config = dict(
    horizontal_flip=True,
    fusion_encoder_connector='linear',
    muon_scale='match_rms_adamw',
)
Rows from block 3 of the fusion encoder of a small model that answers yes/no questions on an image's attributes, named by matrix and row number. Rows with one number belong to one neuron. Each number is 128 + 32 x the weight over its row's rms, rounded and kept within 0 to 255. All counts start at 0. Numbers have three digits each.
Before each neuron's rows are labels from the 100 texts, of 14848, where the neuron reaches its highest value: "fires on" is the input token at the peak. Only what is clearly more common there than usual is listed. The data: photos with spoken descriptions (Open Images, Localized Narratives).
# fc1: MLP up (fusion_encoder.blocks.3.mlp.fc1.weight, 768x192), inputs 0-95
# fc2: MLP down (fusion_encoder.blocks.3.mlp.fc2.weight, 192x768, transposed), outputs 0-95

fires on: "lights"; "ceiling"; "chairs"; "window"
fc1.301:125118128111195115162176134104109137137131122093158139106146126128071107117157150071113137107056132143074151145116118125139095120111134126103152176094122101078062149108116092093181174154079161172175131156171114150145119124138128135107106093129173121155107126186074125158097106149153142173
fc2.301:084106125080134094117121100093131104130075159169197172142133132167115146109201180121114125081114179123090103085116114128083133134139120149090112168123158175105090158068125082130134152116140131184157132185129104157110174081160170120107201118140132081093151130118154098164137143138113105142

fires on: "statue"; "blue"; "sky"; "bicycle"
fc1.353:121166130176161135131139139141153107118094138139128108155146164074100128109059115133150145120085087088111166079140137141091143135188078105153137108092146176141116097150135177115106166165138154089122063113156118144093112128159097131131158143166169105138156112143176163115187187194074156126
fc2.353:132138069178146073140143097162151118156158113183083145138149186103098126143132140142176077112055165120143188113069150141126149127160098132126072100120156115126079112173123174129065154145060127085120129054159177122141123164149078179095134141150114163116109149047117160130198125178123120094

fires on: "road"; "boat"; "grass"
fc1.687:057171118114146123057153162155155107140126120071128078123100163102115153222146068153145073168103154140107161156086088175144105147127161099152122128136110158154098135133157136088139136075109122153191130197144142107140131075167100153123161116101084154126099145133143122150172140153136099128
fc2.687:159155095067109113101105146109113075132140177091098160169108152200079099120173214107126163080191128144184092104087097080154114107184064136155089134180155161109134167135121133119166111097154117137081091172172143107200125130089138101125195135135154104154131122119156116121132099121080169085

fires on: "person"; "painting"
fc1.410:134138074107178092188150144127128119100146166112156115127101131148132219084132066101095158149124147108138175058100155177152108135143138134108111149090116114153148129151094107144159153103090154167160154182129085100140123092157155141062097160178116127111158161145123105130123123075141156130
fc2.410:100143150107095133118048125166128152113174147185153141115129140139192061091121096141104057146101128134120118149196175118141168111108105089212175163110127156110087070118153123158100141136126125146101104105135124098072134188174108144158113121131128151105076140122146070125079111129139130126

fires on: "statue"; "brown"; "pillars"; "stairs"
fc1.52:154145109172113173101099129146144100156067157152104127081138129116112139140068056109160096136117137137108095079165179161085163085150088119118134139094197216141081164113183105092153134167142102170182176171145146186060113127124136162163091130078105157152114099140089140101099128104122119096
fc2.52:157182065125081133095098139157094175145158130133063064145108139208105151119137177189079094089204161084103120140075104155108095172130129144099110127140156123158157174141129103146090121153166108085179080074108163166133141150142148156098096106089113057095157122108099136160142120154131114157

fires on: "person"; "woman"; "statue"
fc1.384:051182147145095139153150051077113128166114164159131111112107117153105142162121193101149136139117140167134182122099075110104144154138172095156079085090100130055127127116114117100156149169110109102159128077118177091043120128070068148058121169137130095116207108150186112154127157129183144074
fc2.384:078197165205121107110148124112165132124138141120111051099138141119149181125126100170147192158123126189150155105093083111136169143163166139144126118155121124110169073172131098156120131134153116113091164033170084117116153190069106133107183144137082067175099085112113140155157144175170124119

fires on: "trees"; "musical"
fc1.554:144137102194092131165111123164111112101150154065077048078123050129133102173156129209168119160151138116080149121108092125181116132148128146136088108104124105125113140149110137082109107140123131097062139108062137123067166155150170135111128129192166131171152140108166197168163103163083086162
fc2.554:114175138176071195115154147079100113097111113153129150049160128113140161160093155162161075116119131071088147106079095074101120113153138095114168125107079083126182079110130178081159087201144167090136128093170140149076135118142126135145120156145110153167127143114125120120128181127145129168

fires on: "door"; "building"; "pillars"; "doors"
fc1.374:133118144114120114108131131138184148108073088114116108132172140154093107141116071181162150118166129163156120164111106151078089114120128132176115136092147165115133153185142082048160118167109134135130135154144158144173136137163116131079121115232158129122175117068124117147120158071096133149
fc2.374:154061147156080114053084124134134109092150142115073120112066149229113131136173166167075128142101174103154085107131143096072180123106124159100095163156130124130094103126135187144168113116087116158155138148108039132134142135115155086111111114130157102109127188131117117187131137149165190052

fires on: "sitting"; "chairs"; "chair"
fc1.489:120160104058108114143170159172158123110181107113138206118093183144150146097140153154172102108122130103144192090101120146164167136148072122129161166095088100183112060096117119157168110180156150154146193095149152175098172085071076163095084133162166145098112098138103120130101147134142150167
fc2.489:112106166155121138101118161195162158121141057125107118132112198135154152156111147144123126193171131097087103194146038146091197122118106101116132170087135130131075091184114095088107160178116142136174136097164120163116109106077167144139156105123084146144112093104126141167102094174139108095

fires on: "person"; "persons"; "holding"; "water"
fc1.87:110157116114107191134099167129140154115152159074135160072162123117108142127114161175100185115158174126065125189146092182138149092129147187096118113119155080088112107104127162113145073118149152102128152102103093149174165114109170103149168098115108129108123090147116121160160122106137120133
fc2.87:089152130120119112122098171112131153145128160098118114131147155162080128130166163111128115178107143107112144192106142093099155075159066166104138075162181153114125189157106166109149066146114122160125121141130076191124109148130114132163159161103103102096142148157163118109189113070146055124

fires on: "holding"; "people"; "hands"
fc1.297:133076136169168101167162139094087127114111170105119164163137124128107154109155114095134136102133147141079136074064154129136120145166124128108100109116116146131119149140102140139180129139188168126180098089145079069076148129159102145117096208175112122078086161151114129108137109155052078116
fc2.297:129106117128171128179136098116142116110105121141114134166068125162135195065164141112221153147152206130108122095128158157170079151116192128105137110146094137136111135180081094111124167120105142120183148108122151154079106140110103150115189140122110094092089098153143122150089085135118112204

fires on: "lights"; "ground"
fc1.402:214132133163100150202145111163148163128087160122201120099133146124125109085090090078136088119111149119102134060105177100142118118138234163130113146091124085054096103101070149109159100145084161078100176147154153113127121116156120164166113128151168138085090159117135153210150112152196131088
fc2.402:098179171111116069116112073115181175138145154138183128126196112134109136051096148101115150140138135090113131137122126161134109130154111103161144139100093151163066097065158134130139158063146146170142172118179031142095111121139148171134140065135121104162149127107173118117178138132129154128

fires on: "people"; "person"; "black"; "road"
fc1.615:175170148148137074131154099144105130106148157139175127097103148130137163156161141149131099081106116116134067070098167099068102110096106174085109075127118095103173154179180141147149153118138112124178099170106111106106102126116117183134191066141055113168113177145200163117149185140102181145
fc2.615:131125145126140081139102125169104147097144166164172132124091158074166161130197130168144080144167106162138104143170139194111153077077193181170175107147082165111114111111128104128100125196152122084123151123066137174118097066144179123150164094168165159111145122121123155109172115120131161148

fires on: "buildings"; "screen"; "road"; "poster"
fc1.314:143108126192132171077108195161091104143137178118083095129111109109118136077117074174124110169171119139158163062107121231127152109105091104116070104133114121101140134123165149173140102086104145137098126157106121123086130135158173106149159090170155138113157120144115139159126095174147109152
fc2.314:089135159168124137104142149089141152112103144119139157122085109119113097117097138117118088112144097197078176071134135192110148160120141126121131131157118146136107092126145135210146093127091148108117139089166145142130148153064123152173132081144186156141194141090177150099137140114101149209

fires on: "people"; "smiling"; "men"
fc1.746:112118137118136130161098098119136085099095255113121132159119108185081122102094148116142151145153173131069121150094102139134132151147195160122145171157135142073087080088185161131142091102119133167142130151133070109117198090117118148151094099110135171115127119146137090146093203114109158113
fc2.746:125113195067085130124103133118097123095090166139126141173053138086212112098082111112187115112129107130125155144134101096116099144092093137124147149146098121129121161144107043120118054113168132152128186174176111129145133086198182125150088120095135131178149143158064090103110074168143097144

fires on: "microphone"; "lights"; "guitar"; "ceiling"
fc1.250:150160136069155164188155124119157131131154136183091126101153075090118108144081105117157099098098124158096117101130144111085155175142053090079111173119194128082097083145142126152129197096150124114104140104103178122134157111146107140116151110148094125010123124096142123103101216134144097145
fc2.250:137164102219130172151086095151123121104082153100161105121050116074100107100156073190077151164129143131099092120119120130095073149161141125143122178146101198168159094162151133136124086132181120134142197208053095099124193161176153130160124128120119091132121093079105148149109114135110152103

fires on: "blue"; "trees"; "green"; "people"
fc1.248:112058133120157184116117133107163153104087144116132158137158134109133119152104115073161122143065189156091126134107187086161105132113095122159175090097104145070134088126083148183147133141138133103134129100125092093123129143177107075153089062135159154131101124122121081178151098126089187117
fc2.248:109104134120152111149159106111136214155127119136117139118106133123100114131141137177180134178148136102143157117126096164184129170128130103098104088152071135140148190179111057113143141128126145121119129134117134133111136128153185112123120104150064122204069152123135173149064052136177088112

fires on: "door"; "road"; "windows"
fc1.717:138109109158131142143146118151134117107121164123191106147101121125106139112184134078133162137070158103191103162157078149120138113160124188182134113132171153132108142148103127108156011108059131161148126143119092102110090127097131124144134119155134102143096206140160141106095165114113130084
fc2.717:157126125094045032181174141124154153157193139146125144149147130134102146101120139091050210169084120140111098164156124098149124132131108143043140130125095184108108106130154153144097172160091172167171151127128119100131093131154121164166092150147124129094161127092127134176101098113104162101

fires on: "black"; "white"
fc1.243:117153183187122084101158110092107092106105212131149118100132118091083177141078106048076175132104123077172077137117154120110147157104149080102132150113115102086201074110145173159136105106104150095182143108127147143115107143161173137126102123159144186120131147157140125132114173115171126150
fc2.243:128133136154190107106079155076147099067130162113131099153189127143074167138110160066117172112132112127120120144110122107146095142139097122225182105106085118128087112128138159154104115100134175182114115149174120192112109106120157151150144093171161129191145167073118110096136135161125190167

fires on: "persons"; "men"; "instruments"; "holding"
fc1.165:110200114102121103116138131164085141124171100130114114141107124228093089112126150129160103159112173124112134077106092184077105155131186126134122112105134152097177160157113156042153102114149120098045176153141148165172054094138125167063113123145177139119135157164134108109069165091123129188
fc2.165:113170073140163083091146107101118136119118135103090110099120138101126070148122120094106071124160147120148155157162106065149159089079165135118126113091186099143170133167146159147145089086100093158119214179104153115139082139194087100183131167148131114162083178175125078112128163125129147229

fires on: "blurry"; "blurred"; "blur"; "through"
fc1.601:134131162117152120203126085061136160176119127120123158132096121135114119114104112135095110085119116164121098076085091135148209066114140091153106101178081085153147087143051080161153199098063125091108151146149127097095176186123154143130165163156123147135144145127160197083143159178148103124
fc2.601:141180146131146174128169106134096134108098154134111135133101156096110086163121161074136146148137143115142107112154159072145116112098119176166101100158090111164172047100069115106114089178133200086131137174112099104168167100121084143098169107158080172190116070092168126045126143140199171089

fires on: "people"; "holding"; "hand"
fc1.20:137119076101132153185105131105122082193090172083119112145153141118166116124127160147146129056156132116112110077060097124120103163102122153114129130099055154084112079121157148213208163184146164155182115137190056066171173132126136071101154126145144122141148063158144164183151153085142154156
fc2.20:130095135160130126204104132159167130138097177099142146129171086156147166118125150151113147132151126123075091086064122139151118061119084116129130198083081080154133051118074187179169152138168109103115064172107136104104174198126111121135158116162094161166137151154103086144145116160148132135

fires on: "buildings"; "road"; "sky"
fc1.178:091124073210142078100117167169138130115163135169119067110157132121085118110100161154185117101143174174128158112101119071121125153144128109151107132145134137145187179099107120123084130050101120152127095141150101093103139128084087085146179120119169168124118087155141218155091158200138100104
fc2.178:137143144088068096129117085160097117115114094141155155182092138115129115126151141119081128117109120078125125112148149137213123120054091156075145189057151116123179098211163149142098120165168115142134106159109110142134194169124128106123123122204132131087114130114109121058151113080116150158

fires on: "text"; "screen"; "poster"; "lights"
fc1.359:152073117163129120155139135164127118125084110155045119124149132070147106118111122141154148122135144120126194122114080113080150084160077099104126113088147145125160098097138109141086145151134127096160126179160133117086143120240135152055176101191157073119134166130096164152177135190086116096
fc2.359:131105113142155141087158099115098132105065100100108162118086134128123100135131069171123129111082101136113157098099118147080168090118109069099181125137147152111154108089174061138130137154093192140145157133178143055136078123082123176082068129185064143155176178190102134157096090119072119177

fires on: "person"; "people"; "persons"; "statue"
fc1.184:119133147027136135121074097112094147171179109096098125122209128145142094133124127102156125111141130164229155138118163109125144169121128181141086108114160151122137140114038123130147157158133115100109161115138149099049181137134064126106147113176208086102169094174190160065118089113130215118
fc2.184:119145054113101134105138186130131135136115163105081134096142147153163181100075111121165162135103113188154144162116170110157183142085162107073106146098161072086147166126125146137133147111163089154126102115073157098063092136198096171101126103184175119154144106149162160148078169101107126131

fires on: "statue"; "wall"; "sculpture"; "bird"
fc1.456:117129127150137107176125146145122105158144193184146117170182087129132131170066123099156074121152143143098134089158168135103143123093151102111178111156172096080076093092081111166166080125134102116137077216161136127196139147142156119129175149166115084097140083102083135084113086119151169102
fc2.456:127149103152164134161107105103127088042141087128098155094178154149186095124145173131045101142129164106152142175123133141143111155160073130113131139102106174142163116098086149103128145113103099107155146069019151096156128117115145149184073109120112150152153129164148088103172129081089116223

fires on: "sky"; "playing"; "instruments"; "stage"
fc1.316:178139159112121181079145155169154172153166180133131134147139203130131117109076122104161132109085153124071175133098163137094092135115135148091067173017128101144133110112123126145092159155120127085087110139112169142139147129118160174102132164144154104091161118089150155146172169110086132143
fc2.316:181195142141157155058089132158177132124151135131085100132212134099120121136136143138133161140156109142048139120055173151078113126092085152144117192119142120143124118064150077114121160143117159064100138111120128148110191096098186156167135145131116197101186135073084182116112132115086101156

fires on: "vehicles"; "people"; "parked"
fc1.37:114098109114106096144126158038146147150170147121135126102142159112129126166110150113193122116171200187090163168152074119125069085102079064126115129168114205106162128113134125132162188131160126132150168109129136089089146122140134101147133125118129133121102109148143131166104089174108103124
fc2.37:060052148096116151123135151174085111124105126149152186143023151137154102181128144138120106150133111112189122070129152175193113086133136162123099145122133082110104100135116140170107077084193087113120102140142140115130140134107142126148174121121152101127121142144124145114134066109057116112

fires on: "microphone"; "glass"; "singing"; "mic"
fc1.74:105124125132120136126152143146155104111072113112191072128146158130156160116221156126108115124119072110138166115142132147068065127112159168095126161124134118116161104143130113109169168173173136120125154136134102103118148085112090058188153127188162226120149146123129131110140143108135160119
fc2.74:084148137136101110107100093070108130142158140167156157100164143169120135138130141153144128112104134106123119154129093131151184114145135134116138080178133143157149108084133090140055147122172186137085081165159151080079088182132158134072082205101128120106160044074160149179120145123119147084

fires on: "door"; "curtain"; "wearing"; "cupboard"
fc1.611:097146115146127094172101058137113133123157161157185145143120117101063080139144138105101137152125125118162141083135118159132128124183129139141165098089137142146167127089092122096152142112119166109120192137152098114172135108148115182142131159176084202131110170130122127123107119114081166105
fc2.611:124180120133138080129137131175111136111159092080066157171112157092118122060132123122152152134134105105122162101086172163114051199145160110141161114117137116140160129096162119086205115132157082140065084150166107088124078207090140110056103088137111121154107092091141180120156086122092166127

fires on: "microphone"; "mic"; "singing"; "clouds"
fc1.394:137080119123099138109146146117130119106149136099121231119096113179086170133138102083132127110092131132135063090111112103129090095058122171179145137112089126097157107091124123158146130167139144079065131223166119119158151127149158119138141108130135129144148076181121147098165122113098196062
fc2.394:115129147118169139081159123125165091147172141109191060058148165126115134125138152099123108132117131144069135140123092163135134131117126173078097184079126106163094161110134104093156112155141151155181158094127165178150093137092144153132072186163107136080098091124110160106085158150109105093

fires on: "hills"; "mountains"; "table"; "boats"
fc1.222:165181134141189085126105161134132115185141128098114085124184131092176074142137098209207132100180174139180219150116098122131174072089161119140125140113136104169102157141154170151063139149140132098119100116135102124151117112091050121073140076055096157146100164172171133113096107128119125170
fc2.222:095128138122108157152173150099171107124138141125160108122099103104167054148157146115100141112146098190170086141128124129135106117122080144158168139193125176094179135113177090122154081128065252131120217129166137081111176130115112008172143089163145104112134144147125117104129136078122112135

fires on: "sand"; "surface"; "plate"; "white"
fc1.574:119134118149064145120161078108159125140138101126117152143154194158136152122127135134121127164169175164137104098122085149144153145130151085136127120084158106165167103145156111117121115159101161093102107120181095105115151109106067165121125117136120184141116117194156086134107097166166129137
fc2.574:132169113109112088139118115095125123108099132167166082108155167125103174135151085181111103104140163092134089127117126128162170094157121143137067161074108195120183110140200148161149113109129121106122099108135140127086189090097052128103148075165137134107181114173183118163150155154108108168

fires on: "person"; "people"; "persons"; "woman"
fc1.146:148155126083076095092132176148154112089145201146141099184109087135107168097094171167105129121157148225144136135093152143115132093095097123093121120196047112065203076139116159154196124075108142087090138207121122107185116168101094163106101113114116123101188146143157196108159153097137134164
fc2.146:113113118173115098103141140137112102147163147077126079115131108189161166137137168149156122161088122119115164123150169170216129082093101160158128109164135090113196116135107115089076126087091172112148095118148179107149107119116100131134102172145137115116126078179194094107103191136127126125

fires on: "road"; "snow"; "boat"; "clouds"
fc1.728:121106136116094126131150122123144148048145161114088172108120052090087112085131108133129138071126096122128150131136121128122155129182128082148114114123102108112149120085120114091106070128163144057143197138142094137206089106174156127185109153146164077178107159080155089197143179167088137117
fc2.728:092134144122091136111189100193133125087135103102141150078167110151173138118107169104106114114124195091114174103075128139096195207212116134107137121151134102101117098163064120167136087098058199159157123151144104127187123153128133123150129082178146096163118176108191052161125188128104154145

fires on: "holding"; "table"; "dog"; "road"
fc1.480:174090091123153127158216163140087162150143095162141176135098107154135122113111100094080112112104123107100137148139157136168158163163119119109118128143130142148146146126085132105156144058130110124046124054095051160117116120165132137124123134140114136139126106144113142095125099130054102132
fc2.480:095096081119171156148126139188202159129059070143112134061094092142120172175136138153162131132140182114136131079159143101112086087112112104097113132098116067133124132141079143173144113129120129124184120089164115100127101144126148147112171182137118023138146126171111177098152101183098149147

fires on: "statue"; "people"; "playing"; "building"
fc1.637:116156101117050138102146189113162092194163180142153141119113109173037151204119156125168098184138107124098145096097099187135099105133129177143130119133121134157119140112118122128210143074118086129099142098150085094150156126111175123093101170152170113103124094123146107100128088154109147115
fc2.637:166166089089140193111132187156091092143181136063094190139160135106142122160113084159135171171145106099138129111143057130073150123128122142146105131145144134107136171090152140144123124090129144176138130136097121162151120168083128067127158142103103156135134137152166174117209081073164111108

fires on: "blue"; "dog"; "cat"; "green"
fc1.703:150121151073170096088099086074079133122161132106139155153186131124156127129115144139180126119091120116106143099123095095155183080126081129176137089149126144120132127076136088136104134146068145108174093104133186166147097131158130102101142164112189144162143136121118099157151164179126108084
fc2.703:187106120108082118109157111102089133115130165158125158157155120164154061144130135089112164152113166110095072157083125139117065098131163130184126178136096098153197116156099082115075122072081140086103135100101138096177126144103137117124101078177148092108086097089177165141120166109080127089

fires on: "hills"; "sky"; "clouds"; "mountains"
fc1.82:139162116084151207106123099159163117124159115168136157097169206079178129084117115165142137071132112087097134174093127100111137108110158122163119102132114134117064108154132132114121124064094133123152100086144138138085098127194126165185101093069074177136076117093124085097135180136149133115
fc2.82:120101191168142127134090102104121091105166155095139119158122168123105119157072141110094171200155136124197084086107084128095123175154100130099109061145138139127075090138089106176130138114142083178081096118127111091121159176129154131088205158130111098144077157121148148076079175117152142158

fires on: "black"; "grass"; "white"; "ball"
fc1.309:134106158072164084092148146105102120162134136126118141108137147136087158161173144153084109163153132104185177144141128151062211138176125086097146135099170101143127072085099137133144108087093125140178136191140144096158120131193147074137125148099135110151123150125137172139134131116153062205
fc2.309:112119153162118118119128182112050148127132079136167144075147155152098159115109129162104125179112121095138201128156101168094094140121137178133126157146131058116153116050148123145147101081126114188149114130143105137200117104167134093159131166153079148150099148091184136129169046148092090159

fires on: "trees"; "sky"
fc1.21:147103113148141119112097119131111080121183125110102096118072149129142127120168158155160154115165082179193141142110127147118048131214103095136119063167160104077116148110117149090158099132168168162170123115184118139068102128111144103119075112080134108172116113144130143134135129155170108142
fc2.21:056096129181148178074120114120111104145098152163094142200142159045089119153087139128131095121130119124099162209100096183118099135157119110111174134105115122103191091154084111071181087149116086132190101136187075131124141137126147129138066133165129093146180131216083116165186170182160083139

fires on: "person"; "sitting"; "standing"
fc1.236:157126167174110120152104138200178143136124138191129112151144111122131114094160134183141128074090169172124125125105127112101109184147147111168093105123212083118125141192135097107181133144057132150103144090075090098123117111164229125157137131113141101163156157190141087140187120159143101143
fc2.236:146120121127194100145111147079121176183175068152156106135057182130136161044108100095135102079109054148152098133136120167172075120088144092121171142163135140141157128141098137108110192171099122113170124131118140159148092181111119144102131100147167140100167095101111125107054167103125140153

fires on: "people"; "person"; "persons"; "wearing"
fc1.9:111175112094152100119138099120071125148120241130094083110130088190113119123073100129198136109172156104129108147095120149082174165194145142103080143147131167145135109092155133171102119104131174114211135167118096096109099131102134164098169158129125097094096117198145126147083110111138154128
fc2.9:108155031074151133095115097157058158104105145108125099168107131112117108112151113106127138106122129185105145165141135132112073134104082092075096133144147162108186227101156163130144116130132177151134138123120079130157114078123071167128151105139138166087121118117088164131133116179084129139

fires on: "sky"; "buildings"; "vehicles"
fc1.463:176143062157125147137048078120158207137113172150097116141098120099093088095069162128181170191176118170176118102108168135130073131139127179161134097085216156130125173143104119136159100107144111155103177142141130120151160081144150192118156147149137149160130092184153170152097083095123128104
fc2.463:104186086086117134124101152117171163158156117098075132170148102177130085154119113087157103172209174101143133083095155105118092157169149174161151038090147055128135101174104078101128139085097168100157160104106189131159162078103123156128145150168118115165118104151132149061126139125176142112

fires on: "blue"; "road"; "building"; "riding"
fc1.696:165184085230144111127084145146128129106068130056155156101130123069116114128124140113076080158151146130165152118160122195114099097134097120147097157161153216072106101141156153176142050126095100133119147106134166147115104159159069072116099106156176133145148196188120148146146082130109159123
fc2.696:163108105076156161106102126190084153101150109134105127123122163149110052043135129148159111120064108162082194180127137099146108147164162114109132105128107152150124051172127104075155191124192130142117124131126127094127099121110175107164157114091085139161114079154082095094148143129203096110

fires on: "trees"; "buildings"; "frame"
fc1.573:085078119121165119114092098107098157099094164159079171162162082151133113086147154161119067102120174143115118081078143131124135080150111112151207087095204118148060119142118074171130106136083164144131142146093099140130097145130155167120120157117164105095127074109119120166174141178146130142
fc2.573:151116144144127163153123162125081085181151074140104021076078149153107120135109175088099093105178102130123124174147109179201115080073129138094175162161085168163158092090166074129105107100083140117157144155180133099125082124145120109156100087096161117122101084138143143094150106074143185150

fires on: "statue"; "building"; "sculpture"
fc1.311:135136137070143137154092148094117124138129158123116147112167101125123141117177187121134135150153077174143180108072161221193095088135153140091151140145148155076174080126091087122138129156064104084139156071123149101107097086190141127156099102115116157066121097123174107119069164113133130144
fc2.311:091158098108131139163147098152122089103123109199142131128135124085124058155159156101098131149172167136086097139138186148107117131117064155138151138120061122158048161100117085165132099109084117109123122069177077069179147069148204157063149146083183072124122145125132122121175161136146100174

fires on: "people"; "boat"; "trees"
fc1.174:101126163145177089184131099099127141162166153106137066136135110146088121079139083118137137105083108187126133186115123142144100130079128186070128157138071158120113136081174075194079127107148076101136137106171143153189082082142132150093157096109155092141078136120126100143131152170066189147
fc2.174:137078206136113114149126103132106090138121143120123069165165108092172102067157072109160142200092118150159118128132063107153066189055138132092108130147093115159161090101164104194134119100170120147115178138178105136161085096145081127134133118128120082106126094076096074128098175170084134106

fires on: "road"; "buildings"; "sky"; "snow"
fc1.625:131154104148125126156198139166165122106146108142116057117150151094099128098168116184133131036116162087137141124059124108119136129094146153073128153143203095138110118078128113100110133090113145160153138169176113202183127124141119084203123118085143153183142127181124176168113094178168083159
fc2.625:161157127121129105162178067091175131121161175164163122127142157124092129100098143130132137177082116143138163083135077113096099137109076194136112111184147098123121135118176167127115111155210116131089139165101114097109124098129146110118136110129126180158069173080127114069131057136105164119

fires on: "blurry"; "smiling"; "blurred"; "two"
fc1.563:142112101071175137153073098102152121118139153151145113140122128135110130109068121150139155097129099150147148162145116130150146156084177136104152080151087161091160159080175130124136179072156147118156180158145132103121121121109211115075119127117074072116117188128118087177139126098176119104
fc2.563:142195103077158097118154117123127123131136121155190074117036146112108089173077098109116139112049144141134120138148137203117026110092181162159130145103169121159118171116131126131120112065131121156096129110128113146080161128115088106104151149139138139156126121092183137169163090159106104088

fires on: "person"; "blur"; "blurred"
fc1.81:102161115135071104209153176098114101135091119161123128068138129159117140123135118104181108126141133130117109089093115153130175102110194072142145113109079138185078131181115164134139138094159190170142179116120086119162153056135113148093110095103102135077145134100154040129116140111146134098
fc2.81:115084102116134141129118128152094150116141083128085104136119140136132119134115157118149115163168173125125084131119153148109121127078141084171094141124160148179181098130162124125076074125180152154113147145140114103100154088137129133118152124126169163161080062106118085089130151175109127150

fires on: "sitting"; "people"
fc1.531:164129145204130157120091132180134130148170135123127132154087086182136158113105161154091139116118125131129105152151115140151179109083167163107104161144130118112174150117194166098100067215131057129127158122094107123137152093136140168158137082086162141157177112214093137119160130118127133035
fc2.531:080086154065147109157139109104140157120127151064151120137131153084171121117176127065091118146132097137130135154136143193095040169142120089108169106106104132129093163136100074127097109087144141139169133073162173122107122108165094096117135173144155088111107167078107098123160141102100085134

fires on: "blue"; "table"; "food"
fc1.347:119155114155164127126134140170088110138143164108124114140096140113173131139143133160127117171172119112107139079145134087185136185175146132143121156141076098093157044085120141111158090114126154093112160081111138110129102116140104082189106109089136149123174111097162148192168252150111103125
fc2.347:113085130113031122144144155087156163099152163144106167109088105124146118101114133104117093092150082163198194151195115144130141145156084103138133092159124134142138087132131129132116095102058122104142167240100114103113113166150116158166088197119105063146163116110132142106095030083167118156

fires on: "statue"; "sculpture"; "bird"; "building"
fc1.362:179173079118084156185146042142168102160071193134153139123149092180153128052089085126086123120116128146113139100094111184085090123116150188126144123086157184139164105093122167125139099116181147116146129134144129145118123166185162120104080175150181107118164154119111085095139109148166109128
fc2.362:132123108147108110172148149172120086135166106151157124159165130120134136159154183119068179100140150057168112111163205075121120124102123121155136091145104149104118138165114085153171120104111101178166145114072107086148163076112125152173109124074096100106116066149145130191171152133112134167

fires on: "persons"; "hills"; "people"
fc1.751:174168135138106152114114129078140113100174164087115127094129104127100167111168162142165110105086152189189214145025125085167116125139148135091098091145132119130157096079109111150134072158118192096070152125161078121163185135090098157142136202088121150067181129140181176176136198127173123126
fc2.751:138118172128135079081133162119112169112166165129138085135131138100124144083147109067124091150118078119127179151133115122186146070130126150090158080147135143104137157139158104104136121114080133091136196165122084099106121181126044143158129164121080082146132128115149119085122159095165102151

fires on: "window"; "food"; "book"; "trees"
fc1.536:115160107110118098111081196133120133096073141175140108072143132053131115104167131119121157107154155097135147124075142104120106191113100151123159101109125091108083091057123142091158056128081208109081125093160141101193193144180129136142152154181115087105159128164130134178160151156148091160
fc2.536:107090071127132149108176135096110155133145074050069122118140136204138129131128180078127159165063152141166105105120112091179146121140148127147171080146154149159147136180093128109170098095152131093120091158079174157112122121133110116115076095127149097134077159137140072121104121219123154149

fires on: "trees"; "sky"; "clouds"; "boats"
fc1.290:142122110103148112168166104079169120168083111149183150098138120103140152114124127122059078154148176178096122091073114152096130145145046144127104118115149143095061214090101163171162119147108149122118193133130083065091164134112138160121114165155068137128105139108087133133156164133134131156
fc2.290:110161150169197123136153148150179140144147091153138130153077132148125063106125138078130109143121084125119146144118110113149106105148126120121148091164158089158123095066179118143114196152163132049134178108107142112165112164093152175179156118122105082150103129117147137069166094117121083050